Weights of a small image classifier: 64-pixel images.
Rows from block 9, named by matrix and row number. Rows with one number belong to one channel. Each number is 128 + 24 x the weight over its row's rms, rounded and kept within 0 to 255. All counts start at 0. Numbers have three digits each. After the name is the row's rms in percent of the matrix's.
# convs1: first pointwise conv (model.blocks.9.convs.1.weight, 384x384x1x1), inputs 0-63
# convs3: second pointwise conv (model.blocks.9.convs.3.weight, 384x384x1x1, transposed), outputs 0-63
convs1.212 085:106138119111134141134150103153119105121134122126135084125103171168136108155109107120125106116117106155155110162115148115126095151087145124133110118124146146076113136145166173152125166177119115
convs3.212 107:158128097138114067112131118096100103126128097139119103089106121116140099106097107094102097118109106129149095108129102135099098071113133090119122129129118109127100079107098127136121106126133115
convs1.213 101:129095136139126135163102116127152164138138146099104125143121146119085119114113105108132116102156112155143139137097133127116149135180112114168157108120100148098130132100134140154139160091122118
convs3.213 097:128122127120127167106114144137163148174130163151090104136110125161113125105193133121134151140101125126131135125141143092117099140115108116129141119119102111143121169127145140161099144117140119
convs1.214 104:098119160121138116119080125126114140087130107131094142176162105121109119084147129105128151100132117152104143128114095139123132145129141107107148137118099139111111144101117121133122136102145136
convs3.214 108:111147135120152180131109104138153110117149129126139098154136124146133107118147138140114156143115152136081158126106157111114159114114173124116117131147182170129117140118143152109146161157138123
convs1.215 100:129115152066086131108151134129113134129133140100115102149117107137142158171106159113122149125134136078160103172178098107146140200117131133157129156120141128111101145150094116106129104126105096
convs3.215 101:118076120116137117100145128120123106103114153099157106133120131096090123104150067132153165105101161123115104160105140126113091151138138093110138126109158093094115140091126182143124137107103069
convs1.216 096:161146147117136133126153142151120123169122132134098095140094115157133143195108137122091169110115128133178123170118151106122103139113137160143106122110118147112149123143123149089176097138065086
convs3.216 100:089113138142177107144139156098112139112112142075124148131119142093125131148126112146135133113121147134121107148123100143121123113128134125128157148171147126104104147099138167150158121086116101
convs1.217 105:159113125160121160118123115156165094182105130078117131141107083128131139188115087120154120095139118099145143102135128138114149128152112095114140114093094111159092140118132134153166116169141091
convs3.217 102:084129155179053127118120145140114090105127114168110144160130125162096076116121134103114138119113098143111138113143127159133110126147136118125092162124160130122129127135105130162123149143090066
convs1.218 106:147137127153106123115186142091141150134100153140146126067166168162176115148079162183113138194139125107147066083141142132126147108129094149141127131138165130162118108189105098156163125174107117
convs3.218 114:129137124129126165122173126108171143119146109138134162130131107147133165112097126167110122147131114210131125113112111155087129140134201139141147106139151225116126121097120137131211146104150072
convs1.219 093:125105147116117080125126099214153131119140159117146138135158095107144076136148143119165110107128127153123130165138191086119147135132130130116142154120112128103113126122158154165116161139125118
convs3.219 095:114128101096096138117125112134135106142107123136148127154109099109140090122128153133105124107131142073107153103130127120119096131130114136123120148089121147097132111154133198095153179145155126
convs1.220 084:151104131124153139128150119164133146148130104104130135126102108108139120104160115115158127111156124138105130142145140106093126134139117100134102159093100120145137143096171125136134122106100138
convs3.220 134:101125125104101098132118088115113082120103105106044103113097094104125109123110111096124100070096083096116109116128125105127132104112117106071117086094135132109083112116053100114122100129087131
convs1.221 103:161131131168124186112111108117137131120129131098110126138158111119091110127067122149114145096113093153154127161135125120144136169107130097104169129115120131103131108131139106122133096124148071
convs3.221 099:122148134076121114153122118128114129116115130130158125136137136119157119124100140086114151137132138135138121101110118132134109162132101118126127137113134169127124115133135124109118102106129136
convs1.222 100:127115170131139182151124136152120118122117140128136064124125164127100070137125185094112121114154176115138161159096131152177130135143140104129145105170134119128151153127125172180107125142110140
convs3.222 099:114111099118135111112150102075157105111140141107137139137086117120128081152118111127123123116162148151101139113112074124140089127101116145125133113131145126126142072131115145138136114100165133
convs1.223 103:077116125123149144103101134121116111128129135119121160163158119063126129131107132086142117112141114121142167133112109154113146204121162128101149104140116133119089122084134111104091134106121088
convs3.223 108:093148147098145120147112118142103135101127151134132134131130141126167150146122117138118160129138128111137140111064129108110157121138112138134140118119170191120117117100145143119124108146118129
convs1.224 107:072143134110128124103160145140112104122155151166089172149130137162147150137161128104135128117103132153113138119175133126121127137099160126126155134124111141183129113129175134118089100161140090
convs3.224 095:110120128177119099149142117114112128181101137101137119118158121118142131134065139085131132135173111116126160133163135110114123145171098176134109120113045066106123138150134090150117104132128109
convs1.225 098:165116131139126115152179129119137139156099144143121136051136143160164114139100168174092147147121141098158057111134141141148152085097099146178128133124156144142094105193122093137163125155113114
convs3.225 107:127136135131143122153072135147094112122116157130136131146117144117118103122176130097129152117132138052124143128147139102177118138139053096115126175144096026129131144171115120136028131127114153
convs1.226 095:160117133133102129135091131127139092123125117109145159184106094103108138127132115111157156124123103127127137128129111183109161151163148107143156115112109128155105136095090165143139109129140154
convs3.226 122:153084130109108087088137116102108107087129145114128155100089116091084172134118128124141080126094124103088086114051099115114135097093097120101140115113105136109118113109145126113152086111113152
convs1.227 090:146138137133149137126164132090145102156133129121112115123165143155156125098130147133121124151163131144091092139086110161089140161084122132095164141158115141146082147108159110133153156111150104
convs3.227 107:119122100164132077086211135119131125145091128115150124096147107109122113124088134128147110149128150129140109120141124113106133119124120152116109135127115131087113090129168104136224110113119115
convs1.228 101:128110227109151132119149112203151138137142142117104129111128135115132114121133165133143090112105216129093142210155170138137130145126113121134156116100087125111104147133122131130132163145109115
convs3.228 105:118129177108164086124128124173094115160119132113097152094136156132142145110115112130137145131089122146156120146130154113160160125160135129114123106132143107132168086108137095147098063152113121
convs1.229 106:191108109147087132146118157177160098150158145081132127152114059135140100139116118124135123135106127137112097162125108126129110160217136151103118145128130160184131125138131146118125153167131121
convs3.229 109:159133137136164139135115147129130134160147156121148163162138118151133168151143108180137154152146133147121116131129124154164125128129126168141148131167124139155151126129178155138148168108147132
convs1.230 110:126134117121128112106169158139108154128137122119140133130136098171158147133148117142119109134143120128100123135163166111118123093131128147119150113117098103168136163163180131110123138131144083
convs3.230 101:140135120110110106142143133123104116161127094085133110067143135112136140151083138110142144099172109157135162128136121123130140140114142165132133161102129054128147162140155105106088141119143099
convs1.231 108:053138112106120100119104169145132119103125152117099134187155139128115134148119127081106112105122164138123147121133117131137121133089133109086146166115088117138072146090121109101125149095127074
convs3.231 105:148131113155118137116169160120122133161112101101095144134142133131107100107094089107124130116132121147146133123185149163143139145152130133128091144135077057115133151155135109122119151111156130
convs1.232 099:140125144126111101143123127162135147152115104136116142170107101134115136119119120098137147131088147105099148111102110100188111152194109106097163094092092126149162134089114134151164125102148121
convs3.232 096:104121157191146151105114146140139127138135133117128137157140108152108158128144105112100137163179126113121141143100126129118095097104134135123136140155109101128119182096125137131099174144155121
convs1.233 070:109152180142165126141120136136114115114144162140109079123152147156135089109129065133102103105137161148137156134103140146162133139119151146185170091140095109113122133120134118156152140103167113
convs3.233 052:048134125077079115127158127134125150137137151095142094116109131103143141094104105107156147142128134105136143111113125141126122114088140151134114138098161132126099126131123114084154127093128130
convs1.234 097:131128137122138145106129144132131146123136102148113122129141158128170100164123143105063135111126168145130101120135144150130135169143141106133179142176113103147109157134090094138137103177081123
convs3.234 097:149116082129121138110141102110115145140125143165115090094153139137124084157122107136052122106164125128109106075151111136113186083153138121146094104119139128124159148109153110118113112087106070
convs1.235 098:116131143177158148117140155147130151148135161100129103158137167130122122102115153108098130151103115122126102137118136135155134135075133160098144096140150129139136122116116158122138108180104156
convs3.235 101:136140109142139107125146116164157135187106139127152180152136155126127112154123143161166169126107136156133121149150191116191185119141146140145121134116152120139129121115122128131105123202123144
convs1.236 108:120110128129148113088151098160108169182109137149147144135156161103125076130134123143154156142100078098147131168186159138096097137079148110103114166156131124130136188143140112146108146092154168
convs3.236 105:077139159150086139126178095123125113143120113118118101119144075119097151127119051082145127118165114131159118077098151110149126120121146102114118114097147088124119074142106131137104114158079068
convs1.237 107:131146122130119152094166140123113111144133163099150109072127132105145116158126156206153106144134115114083118125157149139126132090109125112117146144147131132124121141160180171100146178126140146
convs3.237 107:114136129116124141151071121128108146139104106106136147134110128114103118125177134106142148117108133088097169126125135145155131146130056108119133147130104045120131180194134135137079140119136107
convs1.238 116:108115148104111147100100096155103182133144132122123114147180132110148098150115124092143131113110107116163134120139167121128120158121140126125175117128154138106144120113131139141076107121125106
convs3.238 097:163083087111108134091157118094118124140151134126110097106153158127102102119108137123067153121072135156108141119150097128096146103114139091129102122127152111145136144135102096108112138104129117
convs1.239 098:113135120136150130142117113140153126138113133136102114132101153111149135099127121129133135142138140116141129123143119108160152126084120129138126147106117127114108119117153128135139130163120084
convs3.239 077:117124145150138142166141094135163102153152131118133133154166113131136129114131132151153180147112130147092156151142138093148140179163152168147108125148122139118130167175106123174114168132128138
convs1.240 103:113128141088181131119113113175119149135136124156111174116139127123122156160138126145155150134133149144127124139158151097127124124141150103114143143102154117136138113149198130091127113149128085
convs3.240 086:131110116094120124087130143133142138114137095142109095140091148137127131126088141105120067131097121126116108109117132143108133111108127093109138124129166137142136110078149140116148121129120143
convs1.241 099:134113106124120126137131147152066151120143099136146141154119123142115094160146183134127141099135134098155130151160082120145122159113158122125189160109094150133121119089155086160090119125140076
convs3.241 071:102058109128186109115141118124133096139162114118155158137170074117109133079095167117148178118135160143146128145129135113129132171127110127144112154127123150159131135167161121142137122107144142
convs1.242 096:074143105122145164104134125131100171136118179139147063149145158122142095080111098103159116136131114090147130131133168133108150107089109111095105106108111132132151127130139128115123117162099135
convs3.242 110:106123103104127120114095125088125111072116105126122084120104139089104138100125111105122125115130073115083139077095084106113114129098099127113114131139116111120109102120133136124105116097124144
convs1.243 101:124127155129094091128153085126116136149101162150128095147152100164126135163114103100119171121091122094120088104105125162110105138099103134115176137113147123132084159126118112117138106120108112
convs3.243 096:130130137147150126121104128123072154128099113147128164124130141113128141094108128128130098105145152113144146117127103113135066111136139118118112133165098034107130159104164127079055140131138113
convs1.244 095:150132145150126125120114109134086147134143132092114092128154110125130116160118124112142128127136123093146135108119158133177126196131091127127174145099159112111113132093101110207139115197136126
convs3.244 098:094138160153161101134132145157116105126112120107147143155155114141159169111130140117175167138109152141196144168129160096124093171104111117149140136140137132102101158144121100189149120195135147
convs1.245 105:111108150165135164155129154139108111157157117075137128124129153113104082177096090129127155137087114082127125112113123160112032140078118098165167143141093151160114164141116167145142120133136133
convs3.245 118:156127149145119132103087149121165126083143128163123167159137116137116128070139106138059112128093138130059112167150102127177149134105148069116112129133152113102095133140115140139092165140158128
convs1.246 098:116130183097140147133133130126139151143168134128157126148104132140115123111149106114114098136108143139125122167123136059126139115156099156097079167085101072123156133145144143149138152122101117
convs3.246 096:151112155124085161103147107143160119145147091171129138135122159110116112093141109131107116158102132123130155117155116134118107131165154161140138109116067081166125133160063132083125160115143115
convs1.247 109:106128145113119170137143144101128151140125107137154133146155121148174167099135137111096108157126161121126113108153104083147150176111137103115092116135123146152124157128123140097114155155114151
convs3.247 104:146142098073142141105120057097153132132111134137117198132117121119126092131122120177104116130162100129105143103105113118210170113121130146145111151148096139078130140130130108111115151117134139
convs1.248 100:118099135098113128103120112107116129116148115148129141161122124115124177137122119090092086129118154151151162163145146080158155145126148131134165066123126118137096135111101084109145118109151101
convs3.248 078:158168171083113113142146137183068129128128120116149169094123077107151135150159065139144140117145157115158128122092171106135129133128113175117145104103128135107125116088125114113111123184111134
convs1.249 105:186111108147097119135144160168134078151151121071161122134105096131129080121125103121130102106099089145112118149136122144140111136204157133127109145136106173144096118138156172114120146177144112
convs3.249 115:159156138142209149147123152135123130144140155146177136148146146154155133158142109147137154133128167147160145109129124160164150118153143166171160115184129128185167170130194147150134163120147126
convs1.250 103:176157132132152127123155139114108145130107175151127110096145117127161152088147109178124121169131147087117118149160137111140134110163115146168117151149143120148106133161112146105140117116117143
convs3.250 102:124112121095142126101124140116129108079133131150108123098136097117105135071143099108136095105064105121108106119110101120103091145134122107107140137146119158094138107122104145154181114114119121
convs1.251 095:138100123099136129125151143160111124137120113126128131152149142131136145145123141110137159131128120142149156144134147149132098167125153120077168081141117120144144135118144117122135102106157089
convs3.251 094:096122163111165098142062135154125125124111146164156159113109139119155145170151110084135146101156141112147151096099135092139098114133126137141131108135103167108131139098130143129112089152136108
convs1.252 100:124105097125142103117129151143148148139104111134144149149147085095167142133104090145154109119137102123117135115119186145125129142139120103132133129135117141167117151068139112133140141097101098
convs3.252 118:151125130151137134115127157177145132136148155149201154152150155133127160151164148183129160140136151142127129154135142122144116150135148131159128137142119132150153126133160131144133153114150113
convs1.253 099:109140186128121125111143092198179179134152137132107148118142149111148107164161135079138125129123164152148138210161178129107133128090082157120143106099093105122102149135097125112109145150135108
convs3.253 107:131122104095153156139115130096171133137170140123108157131148119103121123138163187157131133112111138139096143134124089134131158152156158112106150087104147108095117173130100140158139181114120142
convs1.254 097:157143141125137157135132117133093132141133093090103147128140104108125093150145117143156136129114135125112133122132165125113080134094150146129157159091138109120124110112082110150142097102152119
convs3.254 113:119109127120181148129153129152136186159149127110161103112131139116125108147154171120138129146132139148140154141120166110112132111156152156163091167188167148134166150113157133123116142183151099
convs1.255 090:118157134171139102140114102137152165122114130127109134101152118129131130129150113108144132138119122135131159127124133114189119108104101151138157117091150128120111100141125110142143117139114112
convs3.255 065:108136164113172137142113089152154154132110150154124132108114106134144125167140159135151154147132115126104135138106151150136148134139121120128156134144147126125124103159097123166120124149100166
convs1.256 097:124143161167162148120139109146117139130118154149121083129142155083178100146102155114129155159132100102185114146101127120115113135114124128154138140146125162107113111131134091134130098157097135
convs3.256 106:150124156105134104124102104136107132131115145141133103112076125092117113075134130105118125102092155089112117166146149125095024106132092101109117144124120091105127138105149114105083107147114168
convs1.257 106:109103165111111166118113125114125172158125143117151140118158132129145119091142121138111149121113181093124087130146131156116205174121145153153157120119130123119118111146116107133137096084110084
convs3.257 115:126130161089098112128118083136085157113133135140077102109119099126150104134145112074112136114170116112110095117129133126146157110162119127115100075099107124119148097131113136152126092166130137
convs1.258 106:152134146124127161112146119108107161117162138098102139109155146075130114106143138115126109130148157164159184159191147137100148101152150128133138117106151135107140108076131127130125111087176145
convs3.258 119:071144161132161072152081081121113112141069155153156137130140101114156128129138128132109106129142161060133103112124119099112113122157066138146126129123127133086103133134144128104117111115104109
convs1.259 108:103126140093151131117116139148153099105125123088098116148155123132123109175096162116113122118132161121126126139109163164133100129113082109114178123123166124158100124129101105155151153135153103
convs3.259 113:141072149135132152096089110142136132097120122124133147110126124129080122127150134109149141152111107121112133131075163150156049123144126113150145095132098123090178099101153150158147133146115135
convs1.260 096:131143134139128147124117104121118091145139118130147139121122119086125132144113125153134180102150148145146140107135133098126132130091123100103136135115147119122107143111144123116104123132122051
convs3.260 079:137132121079086115144164120136106114128120101123095110120133131105143124161064125107126080091123100142117123092132129120120137115144148134126129126114153140160142124119153132100144124101135098
convs1.261 100:126136121119149161124090104139148118143104123166120167148114101128137099061074134127123151123156096169155166156140123109102151146060144103107132159120120143125146118127127143127116120137106068
convs3.261 102:120135119160106128149111119107158126121156154106128098179145125170128133158158143143137159151161112125156161164137123137136118147087135144106107143126105074152112185174119123178120153145125139
convs1.262 099:118107110119121157144124139146122109116119112126145129154093116127138142114144108122134107139123112111130108123138137113122144132116127125121130151112114130119140139125185137106142123208113085
convs3.262 096:135125134125140090094088120118087122085089124154127141100081128116105128138141112103130090108113128097151107102096105158115123082116087079120160133136109098114115096095137139098141085140109129
convs1.263 119:139141116122142096143067106122127107111105151107108104111144136079138116134081087106145108135157139165106194115109128126132128137157114123112129096147146145103144094107111159147173136174168159
convs3.263 086:166117085140109117127144143131117095153077103104136108093125180129144124134071130124121119114177141134143114102155082149143136144113113130127151147134109113149143090112112090072185119068155125
convs1.264 104:120159138105121148076096103163123127113131171129112134117161115098130127107146146139129139148136132152125157137175179133154154122117145095090189062103114129102135096100138128120097129106120119
convs3.264 098:159122101080151158113123131104138119104137121131152104142119102145093137113154184124102151121114127149111148125123109152156151159097111112145154144135118131166170147154110133164183147115122172
convs1.265 100:137148141175113138111118136124107153086113147122132108130131134139108190101156087098142129117097177100117101093137105142145132118113112124088161123190115129102154139117115164073102120126101143
convs3.265 107:131134133130129133130135150160134132165163115111121101097140129123146123159102093108195130127110120175141138126148178102134206110128205136131155138109136137137139158123142150145148141155100137
convs1.266 099:120137144137144097114141130185147134147113130131133136103155139116158081114156136137113098132090150142158156243166177111137107117112105120159127131127139134153094135139162151118128151133134117
convs3.266 098:133129102111099122107151152094128108126167145133077162092148140146101114145101151114156149130111099151122107149138099091163159130136137117149203101135139098132127168134121096163109134114094137
convs1.267 102:119119134128114136122110115152124123139147105139126074168150102120126072124090158118168104151149136118139134135113150185150178163155133112125177117124107082114113140111158111187112147158129117
convs3.267 106:159178118160109140158106149136143125128105115161127122161166149156172146116128140151147152140114138137169136141170145131118164144157127125120134142114132128146119184138134127166145139149119146
convs1.268 096:124137126163148180142119073107160150149134127140120135122133097107150121128137129159119136176140118114148135139117122099102140139110124126144125125101128119139103138148146104140138147135129104
convs3.268 071:096142102096107134096132152126110145140124119082118101156109133130133110128101113095107074102154118115163133124133111100099088073101144132146138130123151111110137112099148127089134104118130112
convs1.269 097:197100097119107125122131133112127122162127125123157134149092101097151109111119087132144119106129120103145147110138073118111143149176140113165110149113112155137104107095140114125151132143107143
convs3.269 111:112114102089122114136123108113129129091098098136101109089095126103122124133102127075137114098087103126079114121133097120088112108080125122115119097095134127109052116109085105085145103141102143
convs1.270 026:105094107147137177108141152127114139125111123150153130142131125122130161127111125134131144110127174131123150150131153118166171145136126146162176096139130107108142128112156088130125138086145121
convs3.270 019:122128137127128095116079117175135135121129167129152121085139122142133108124136115170098181139127132093136147165085130158128121102115134142126094104113128090086127153142133059144099125139161126
convs1.271 084:136142068130120123117134129065157106151142092165149134122120087123129147111135122117139108166124128123094150097103091081156142120127107091098149099157121128111138082126141108137160156174110102
convs3.271 063:128111160159121112109112113160126159147117111154178129128126077083095145113137140104096106134080163089139135173097173141146134148165121140122133100111112126106137124095158126102108131157118096
convs1.272 106:106137172118140143127160155181116130119155151137135165151124137172154175143137124138151156150093132164141117182161152102139120179142174121120175122097143153156134100150160114140133092134139081
convs3.272 090:155123105105139163118125138117145144102127124103125156160080123130099120105175109189150143132104137143123079143102125176130136115112165107128109089127215141140143141121116161067159171101112134
convs1.273 103:094146128108100113102120129090122100147129140117109184127149102128118162170094109131095181093109114136104156095087084135128120164109151134128145114124128180105093107128125145161160077166135091
convs3.273 095:125140094151138115137161152104174128147105128097143105179155149134122084124089124135157153142151123121144107132138138141088124164123068090101143149108166111136143120176161098097114111120105168
convs1.274 086:144126125121096095126110138093150133124115119154136143146130127100172196114149119114174151087126139110127134100139068130114115114143124115144116119114122119137106121093116118069134106185125172
convs3.274 103:126126114103139126127133135115114134135087076115099089116110140119130080109131110105149119114105063114147168121130123110060128092093118137106147147110143111124094131107108116076129118125140154
convs1.275 093:133106098145117146135120124074111178151138134111142147128137139101109156102149109129128140141132161111118135116125111116118112112123137111121147124095125112149121145147155133110111138144124098
convs3.275 065:117115117138164133148083115099129115126135159126148110096131135134172128110110155118178199099124147128101122132136172104162130135171110149104136126127119131102132149134110109164130154130136140
convs1.276 103:112145118109129106129119131089114168162145109129170135138124108136111125114143094115156128101136114137128148156149110112145159113122107128094108110065129103134129125136082141112132127110091131
convs3.276 104:119132172113151139115122139141142134126101133142109122109097149127131095084115103070128126148111105123073129181146132115101126109104124113114155116126111114134132127102125137097123159127121143
convs1.277 087:138151108110163137138125105114155140128139109154122164089132159146155164137141162186091119131120134117123103124146121117185126105165123092126112126170121130135097117164112108118150159131102114
convs3.277 121:146071099125117121099112098112107101136117106084139106099117139092080138105126141075128108109111108091104112118131080091127125109105111109121111109133123094086106120122110124109117116096139157
convs1.278 100:124131114158157125119121113139153112151124114162144116150105117109137099136144129091128105141127105152143131123142164104111135140111133124124142145126121139159140115102170139088145122206116087
convs3.278 088:134120154100140104091105133128086130090101129159127123067088145121097144124121108088122107083111112109148106089099117164110139103148109081125161124122121126122122082061148130085141089152119121
convs1.279 103:112128133127118151138127120153143140124117110129118167136096124118140138101151105118160121134130142113120115137141135111136140125087129128113143129089101104137123135121189121111136132175110102
convs3.279 086:129137137140134161163148119132167116168162141116129125134160134117157129128102137129145157132134131154096155156158148089157144158166166166142113122135132153126140174163123146156117174118146122
convs1.280 107:159142134111133084126156142127146139158136126172150100114172152145141122093106157151114127126148117152159120108106143128135149150087115098128195069147151145109120074139116084141142126147130139
convs3.280 100:140123133135133116116187151117078122119121146101083116131147176128121149128107143090093152086178075138160123104108124153126136151130128160131121126110109145181123124123096135087160116110146113
convs1.281 091:068159093148147132130149127098101164131117156138132105126133168101133085137088100108142146129121118100119117088165132112095115145110140107124095143148089123162117133132118148151147103141120180
convs3.281 110:090129107099116120109105099089134098089103088135129096128095124103111109135125104119115121096102070113104114088114117103141122128102117120094098108124123120113083091125089097124107113109085130
convs1.282 099:109135145128119136119190148124091133109137144134094103166186127146173152151117160106103141154146143108138110173146128153139080123180133126144146158118122149136134169139142140126153132113093119
convs3.282 108:174149102114119105136116151105096114121086119092154106148116126150151129083107110115119135111143139119168140130089114119121027121110120131119147141123133062147131086122173114130086129116118158
convs1.283 102:144142112109149162102155133161128123111152118088126143120147111107121140157135136158149110124115160118108139107160131130151122100106137138114167139148140121136157163107121160081140135195135119
convs3.283 089:121114158120141147159093120126156137156146160153165127111114159129137126118155156156131128130116154123121141152123152132160101115160143174154114128147101142123145151111117143122096129129147071
convs1.284 094:104107131114130144122144124130155154178148119122133145137122152122139141118138152122108129143124124129136149128142160160097185168110140146118155116156133118126128126100072148110132112075100099
convs3.284 106:117138148141144122142139164126146110106154120165182190149144109111129152119117188142127144110106116132162127199145130130153120166106139103121148172164110127141107156120123109140094124068103100
convs1.285 101:141116186103144121124146159164149134153145162166102130125120116148139157151147095137085120121108172133149139181121156144135139109136078133149123134096096113135134147116166152095134146160091098
convs3.285 094:169122152117075128103115144139130111136112130150133090084125171145102136108128117080108138120137103094144136144141130103074136104151100147132093123099064093183119148121084080127092150137166106
convs1.286 102:127104150135114136129140123115111139136127143135110109128122153120134093076132152113128136137147128082103132155126125149158127116138138120126149084100125102146145152107110112124139117158100129
convs3.286 099:104149107104121116109132133082150132134153152143206146141124127149158151125139148158092120119131155169118108101107063120149108131109106126132083121112139093133090085152120134129114102057153099
convs1.287 093:137119138129143096128101132151163137154127167103142129154131090101158100148130101107171092124129079132137148117116180141106150148137117091133129136105130136116117173109090143136147153115070141
convs3.287 124:157119119149163153110132168140158156122130144141176170143166170147121152144151148167133165163138139125145155150123125136141122151143122147185139158172120135141170143132166147155119171113171135
convs1.288 102:113129119109148149130112114130119120114127121127125129140096104127125151129117106130158129122130155116138134094135119118142121144108125118149145123137110107110123126126141119114117116189145090
convs3.288 097:138128146133128171164153149133178148173165144128134111093135145127151136121104145124126145118137128151097145155155161106144138127182162175151109119135127155150160166112115154153117173123158114
convs1.289 100:081152146119107115110103136117116171127102140159111146110145133139116163112136098120134129138127174088129110128133114122161148116107111112079122085161151127116149113110131144099080110185109149
convs3.289 110:129131115109131140085091124092128122065103117124131143141109125137122131129129145129095128117190130089117113127123090133129085154102074101106097122128097074127115111136132111119085124109126128
convs1.290 089:090169132143133081085116158146108113123131141147092150111141099099134167111141134145143156102139121119106132085106132130114096079148132146104090140147136144159142141099099160069111110134095129
convs3.290 109:110107139084105119142087085115107113066083112114124102141098108114107126085128124121113107104124126110117113135089109127068109098088093129100105115104097134094094089130075103117129115123114132
convs1.291 053:116111170121123109125115139111135132106155125143144140144156088118114107110120108095096110107136119141121147148152103186128118114115132129074190179116108110102117143126087099144154146110116100
convs3.291 039:099123116151122128157117117139138127108102116096122169124127091113111161141116125132131165093159128135153151083107131130167185053146119155132085118137141120138138126108167160125175122107111077
convs1.292 105:076120157116110128123156153164151200124116154087094125114149141154131127072102133179150111151128128180100129149146151135087147140117122101111143126107139091152094119134173121110105157151095112
convs3.292 096:111064084079118138106154105122118105150148118059133101133132166111096121121090162133163102115157147136107121107114115129154135145143131102140141129122150151137151138163138129101133130095144128
convs1.293 091:145134092137157122131149112115159127115143102179110117124134166133139149129169201150087134124114148142128124131152147113152124124099140096097098098141111097131113136161090102125144156118126113
convs3.293 103:160114092097111082125107097093094107136095101094093152088118145101123114109116140104140092131112110068128132102130103106141153105119098109105154089098131074125099118112116109132112096076133176
convs1.294 107:131153099144145149075146123107113115118110114115129139185129103129093144179114096081175121117131125080087121089134105105145116073142095160125156153091079098131156176127115136117128123135133142
convs3.294 086:124148073115109131170153134148145090126080095094162136142133136144149122111079121123137128124177102120170123121120113164130111163109092113136138106076135129132124097177149090114103136122099156
convs1.295 102:107139132097143141119132085140140147135114154131110178115132111143155172131131117133140157130105132141138168152134112097131140115080129119094124160077133104107147125140172103094118120114164105
convs3.295 079:134136146176141126146098123116127126137127144119151123136156128121135127111147132146134168120135136122132165163117133124146145147158135168129107122140118131073113175182135152164091154162138092
convs1.296 103:132137114077112135121135138069145108176131109172129140115099131125138158099149136111100157120096156125145124110135060103115137138103137143120102107098129137091109142141121113133125175174133100
convs3.296 098:131105102144147133118142144098146120124155154136190121103114100132129156098112138122097107126112172147144101120105109121133202127147158108122096140135133116118129147121154150127125150118148125
convs1.297 093:133149121137120138114179120116088123138115129127130136109144101160117105120134090154144139165108152113143079095157142120117141141129106144152130162105170148134155122167193121129153118175132086
convs3.297 098:158131096154126152132108139103173135103163135123132131206155122128124134128167150136085174171129127137130147132118132146144108156131107115110112119128129144157109124143110085178120158140138148
convs1.298 069:144167172114160138094159115142109144131127146165140134098151145132148134114148173137079124161134163129150113176152139158133163124095137127111184135116156141147108137150180125114105117058120092
convs3.298 052:131150148174161108148133101110156164135125154102158141189130112126112150174162179190116152147140140137147177130116131159103161138117133155150117109164171174096129137098155151138129135146160139
convs1.299 099:157122147103102140124194120129130131174111141096156107070148152153150121128197139180095114139125116099133105159160162143086142100090112124116137141092133133141124117176158171146143128149142127
convs3.299 099:137121126127144117101184136138161129124146120105125114109149108145150135138090113130131091145161116159157070130135121118091114117128179122121148122119159227094120070077144115155190086111106156
convs1.300 093:088136154122141115115105134151094126113129120118114097138111171145091093136117113089164116110121092152139155124140122124201110143095149143139095150145120122109076146106129133189133130153132124
convs3.300 100:151121132137119140132149137144137153138187171119138135108168129108120167101135136126131153127139152144143114136127126129131128135136148134171153146129140141125162155117142152140123124144148116
convs1.301 101:143147167174141154107107100119124153122102159172116117137111120092123147122079172113114124090156117101145128164128072147112124136117106143177171138147126157096087100152146115110135116121125144
convs3.301 103:131112097141096116111190142138114132113151108099110116101128144137123115164092118136123118134186125183128142091113124111134208117138170172144121109091159173148116111106105096143167141139136091
convs1.302 105:104115145149136142141105125116114152128130126115117140150138154093126121147124119079140112076104131157144170178104127110136140163100129105127128093132110106126103127077131128094080123128107089
convs3.302 109:120095103127100152107097091113123114116164108140111097186144129162104098093102166120153152120080129125093123151148141145120133179125150088116122138138147120125125134188157109158169130107132153
convs1.303 100:081141130151114096123126149121149167135148153141114164138141103144176144075084101149152104162129086172127157162155115100092171132105118125110124133104112100152103139133156124098135144156108108
convs3.303 098:139156124142134101180111108107133160116149140136131137171132102117169138167107118130144138131144117153168189127148107115142158135106146185109116150157150109133133140159120140179098134126120140
convs1.304 063:131153142152128152144104127102137124090123140131098142078119113083082156079148161156069095112134130176167108132093109155105125109087138124156139127143157143111115096154134097100161128131087109
convs3.304 049:134141092126116119105152113134071134147161145120121125105165132151118109161154116099126103156113143136139124140157111103135112147172132134161159133106048079122140106183140119170096089097146146
convs1.305 105:103107151129124156132113153148127141112142125084099152116177115127093139125153121150112141170133102110115119140124135127135103138109137111135141128150152135130080134137094167130137126087162147
convs3.305 123:104071134115111135103104113102129075074097128071098161141089109108100135087128112120115116099103107091107119078073129140156149144120100106078107113107115108129109085135091125132128122138070123
convs1.306 101:148138103117133149122154143131118130110136137186113090081156164180141079140106206156151114148142100102100100145123177192161121118146119123139141127173169132142092111173171117172128125155138113
convs3.306 118:102065108105139124118117110131100088118120110109114124128125117107097112116137110096108102120088086104103135124115123105130128130105111117113108133132114103126110074170128114140127103129106134
convs1.307 102:120125109091151143129101152117133100095128102143132127173121155108114118177126125099115134124129152140158127145067127140123097186157133146101150149162082123091084157093134094116114134103143106
convs3.307 102:148120112154130117119163124112141129130122110118117147117146125119103114109125141112143129123143132135135120135186120150163157157140107116117117141136070075126139123179121112146131123111134107
convs1.308 112:139105145109114087159142123151099088097126154127134150119153135118112119148119158135129143150123084153109142184115126165114116135098176151149135115152119150154115131167150155160133141141149143
convs3.308 124:103200103082141128186163111113120127178144151152134147119135182121204125170102128126116115165150133167157120119185115119146144149109122145134123140130153120133088138155168115123134115104153138
convs1.309 096:183125110114098106131141118143141081156132129133172089131116120127150089116076110120163163120121162123130128130136146148135091136147156116113083103097155164144126107140113198130157140158114149
convs3.309 103:114131187168112153137134142178120130147163128098116161143169115123142113145103150145119125140135159130188115186123177160141127136138143130121130194107148127128160140142124119156120140154095095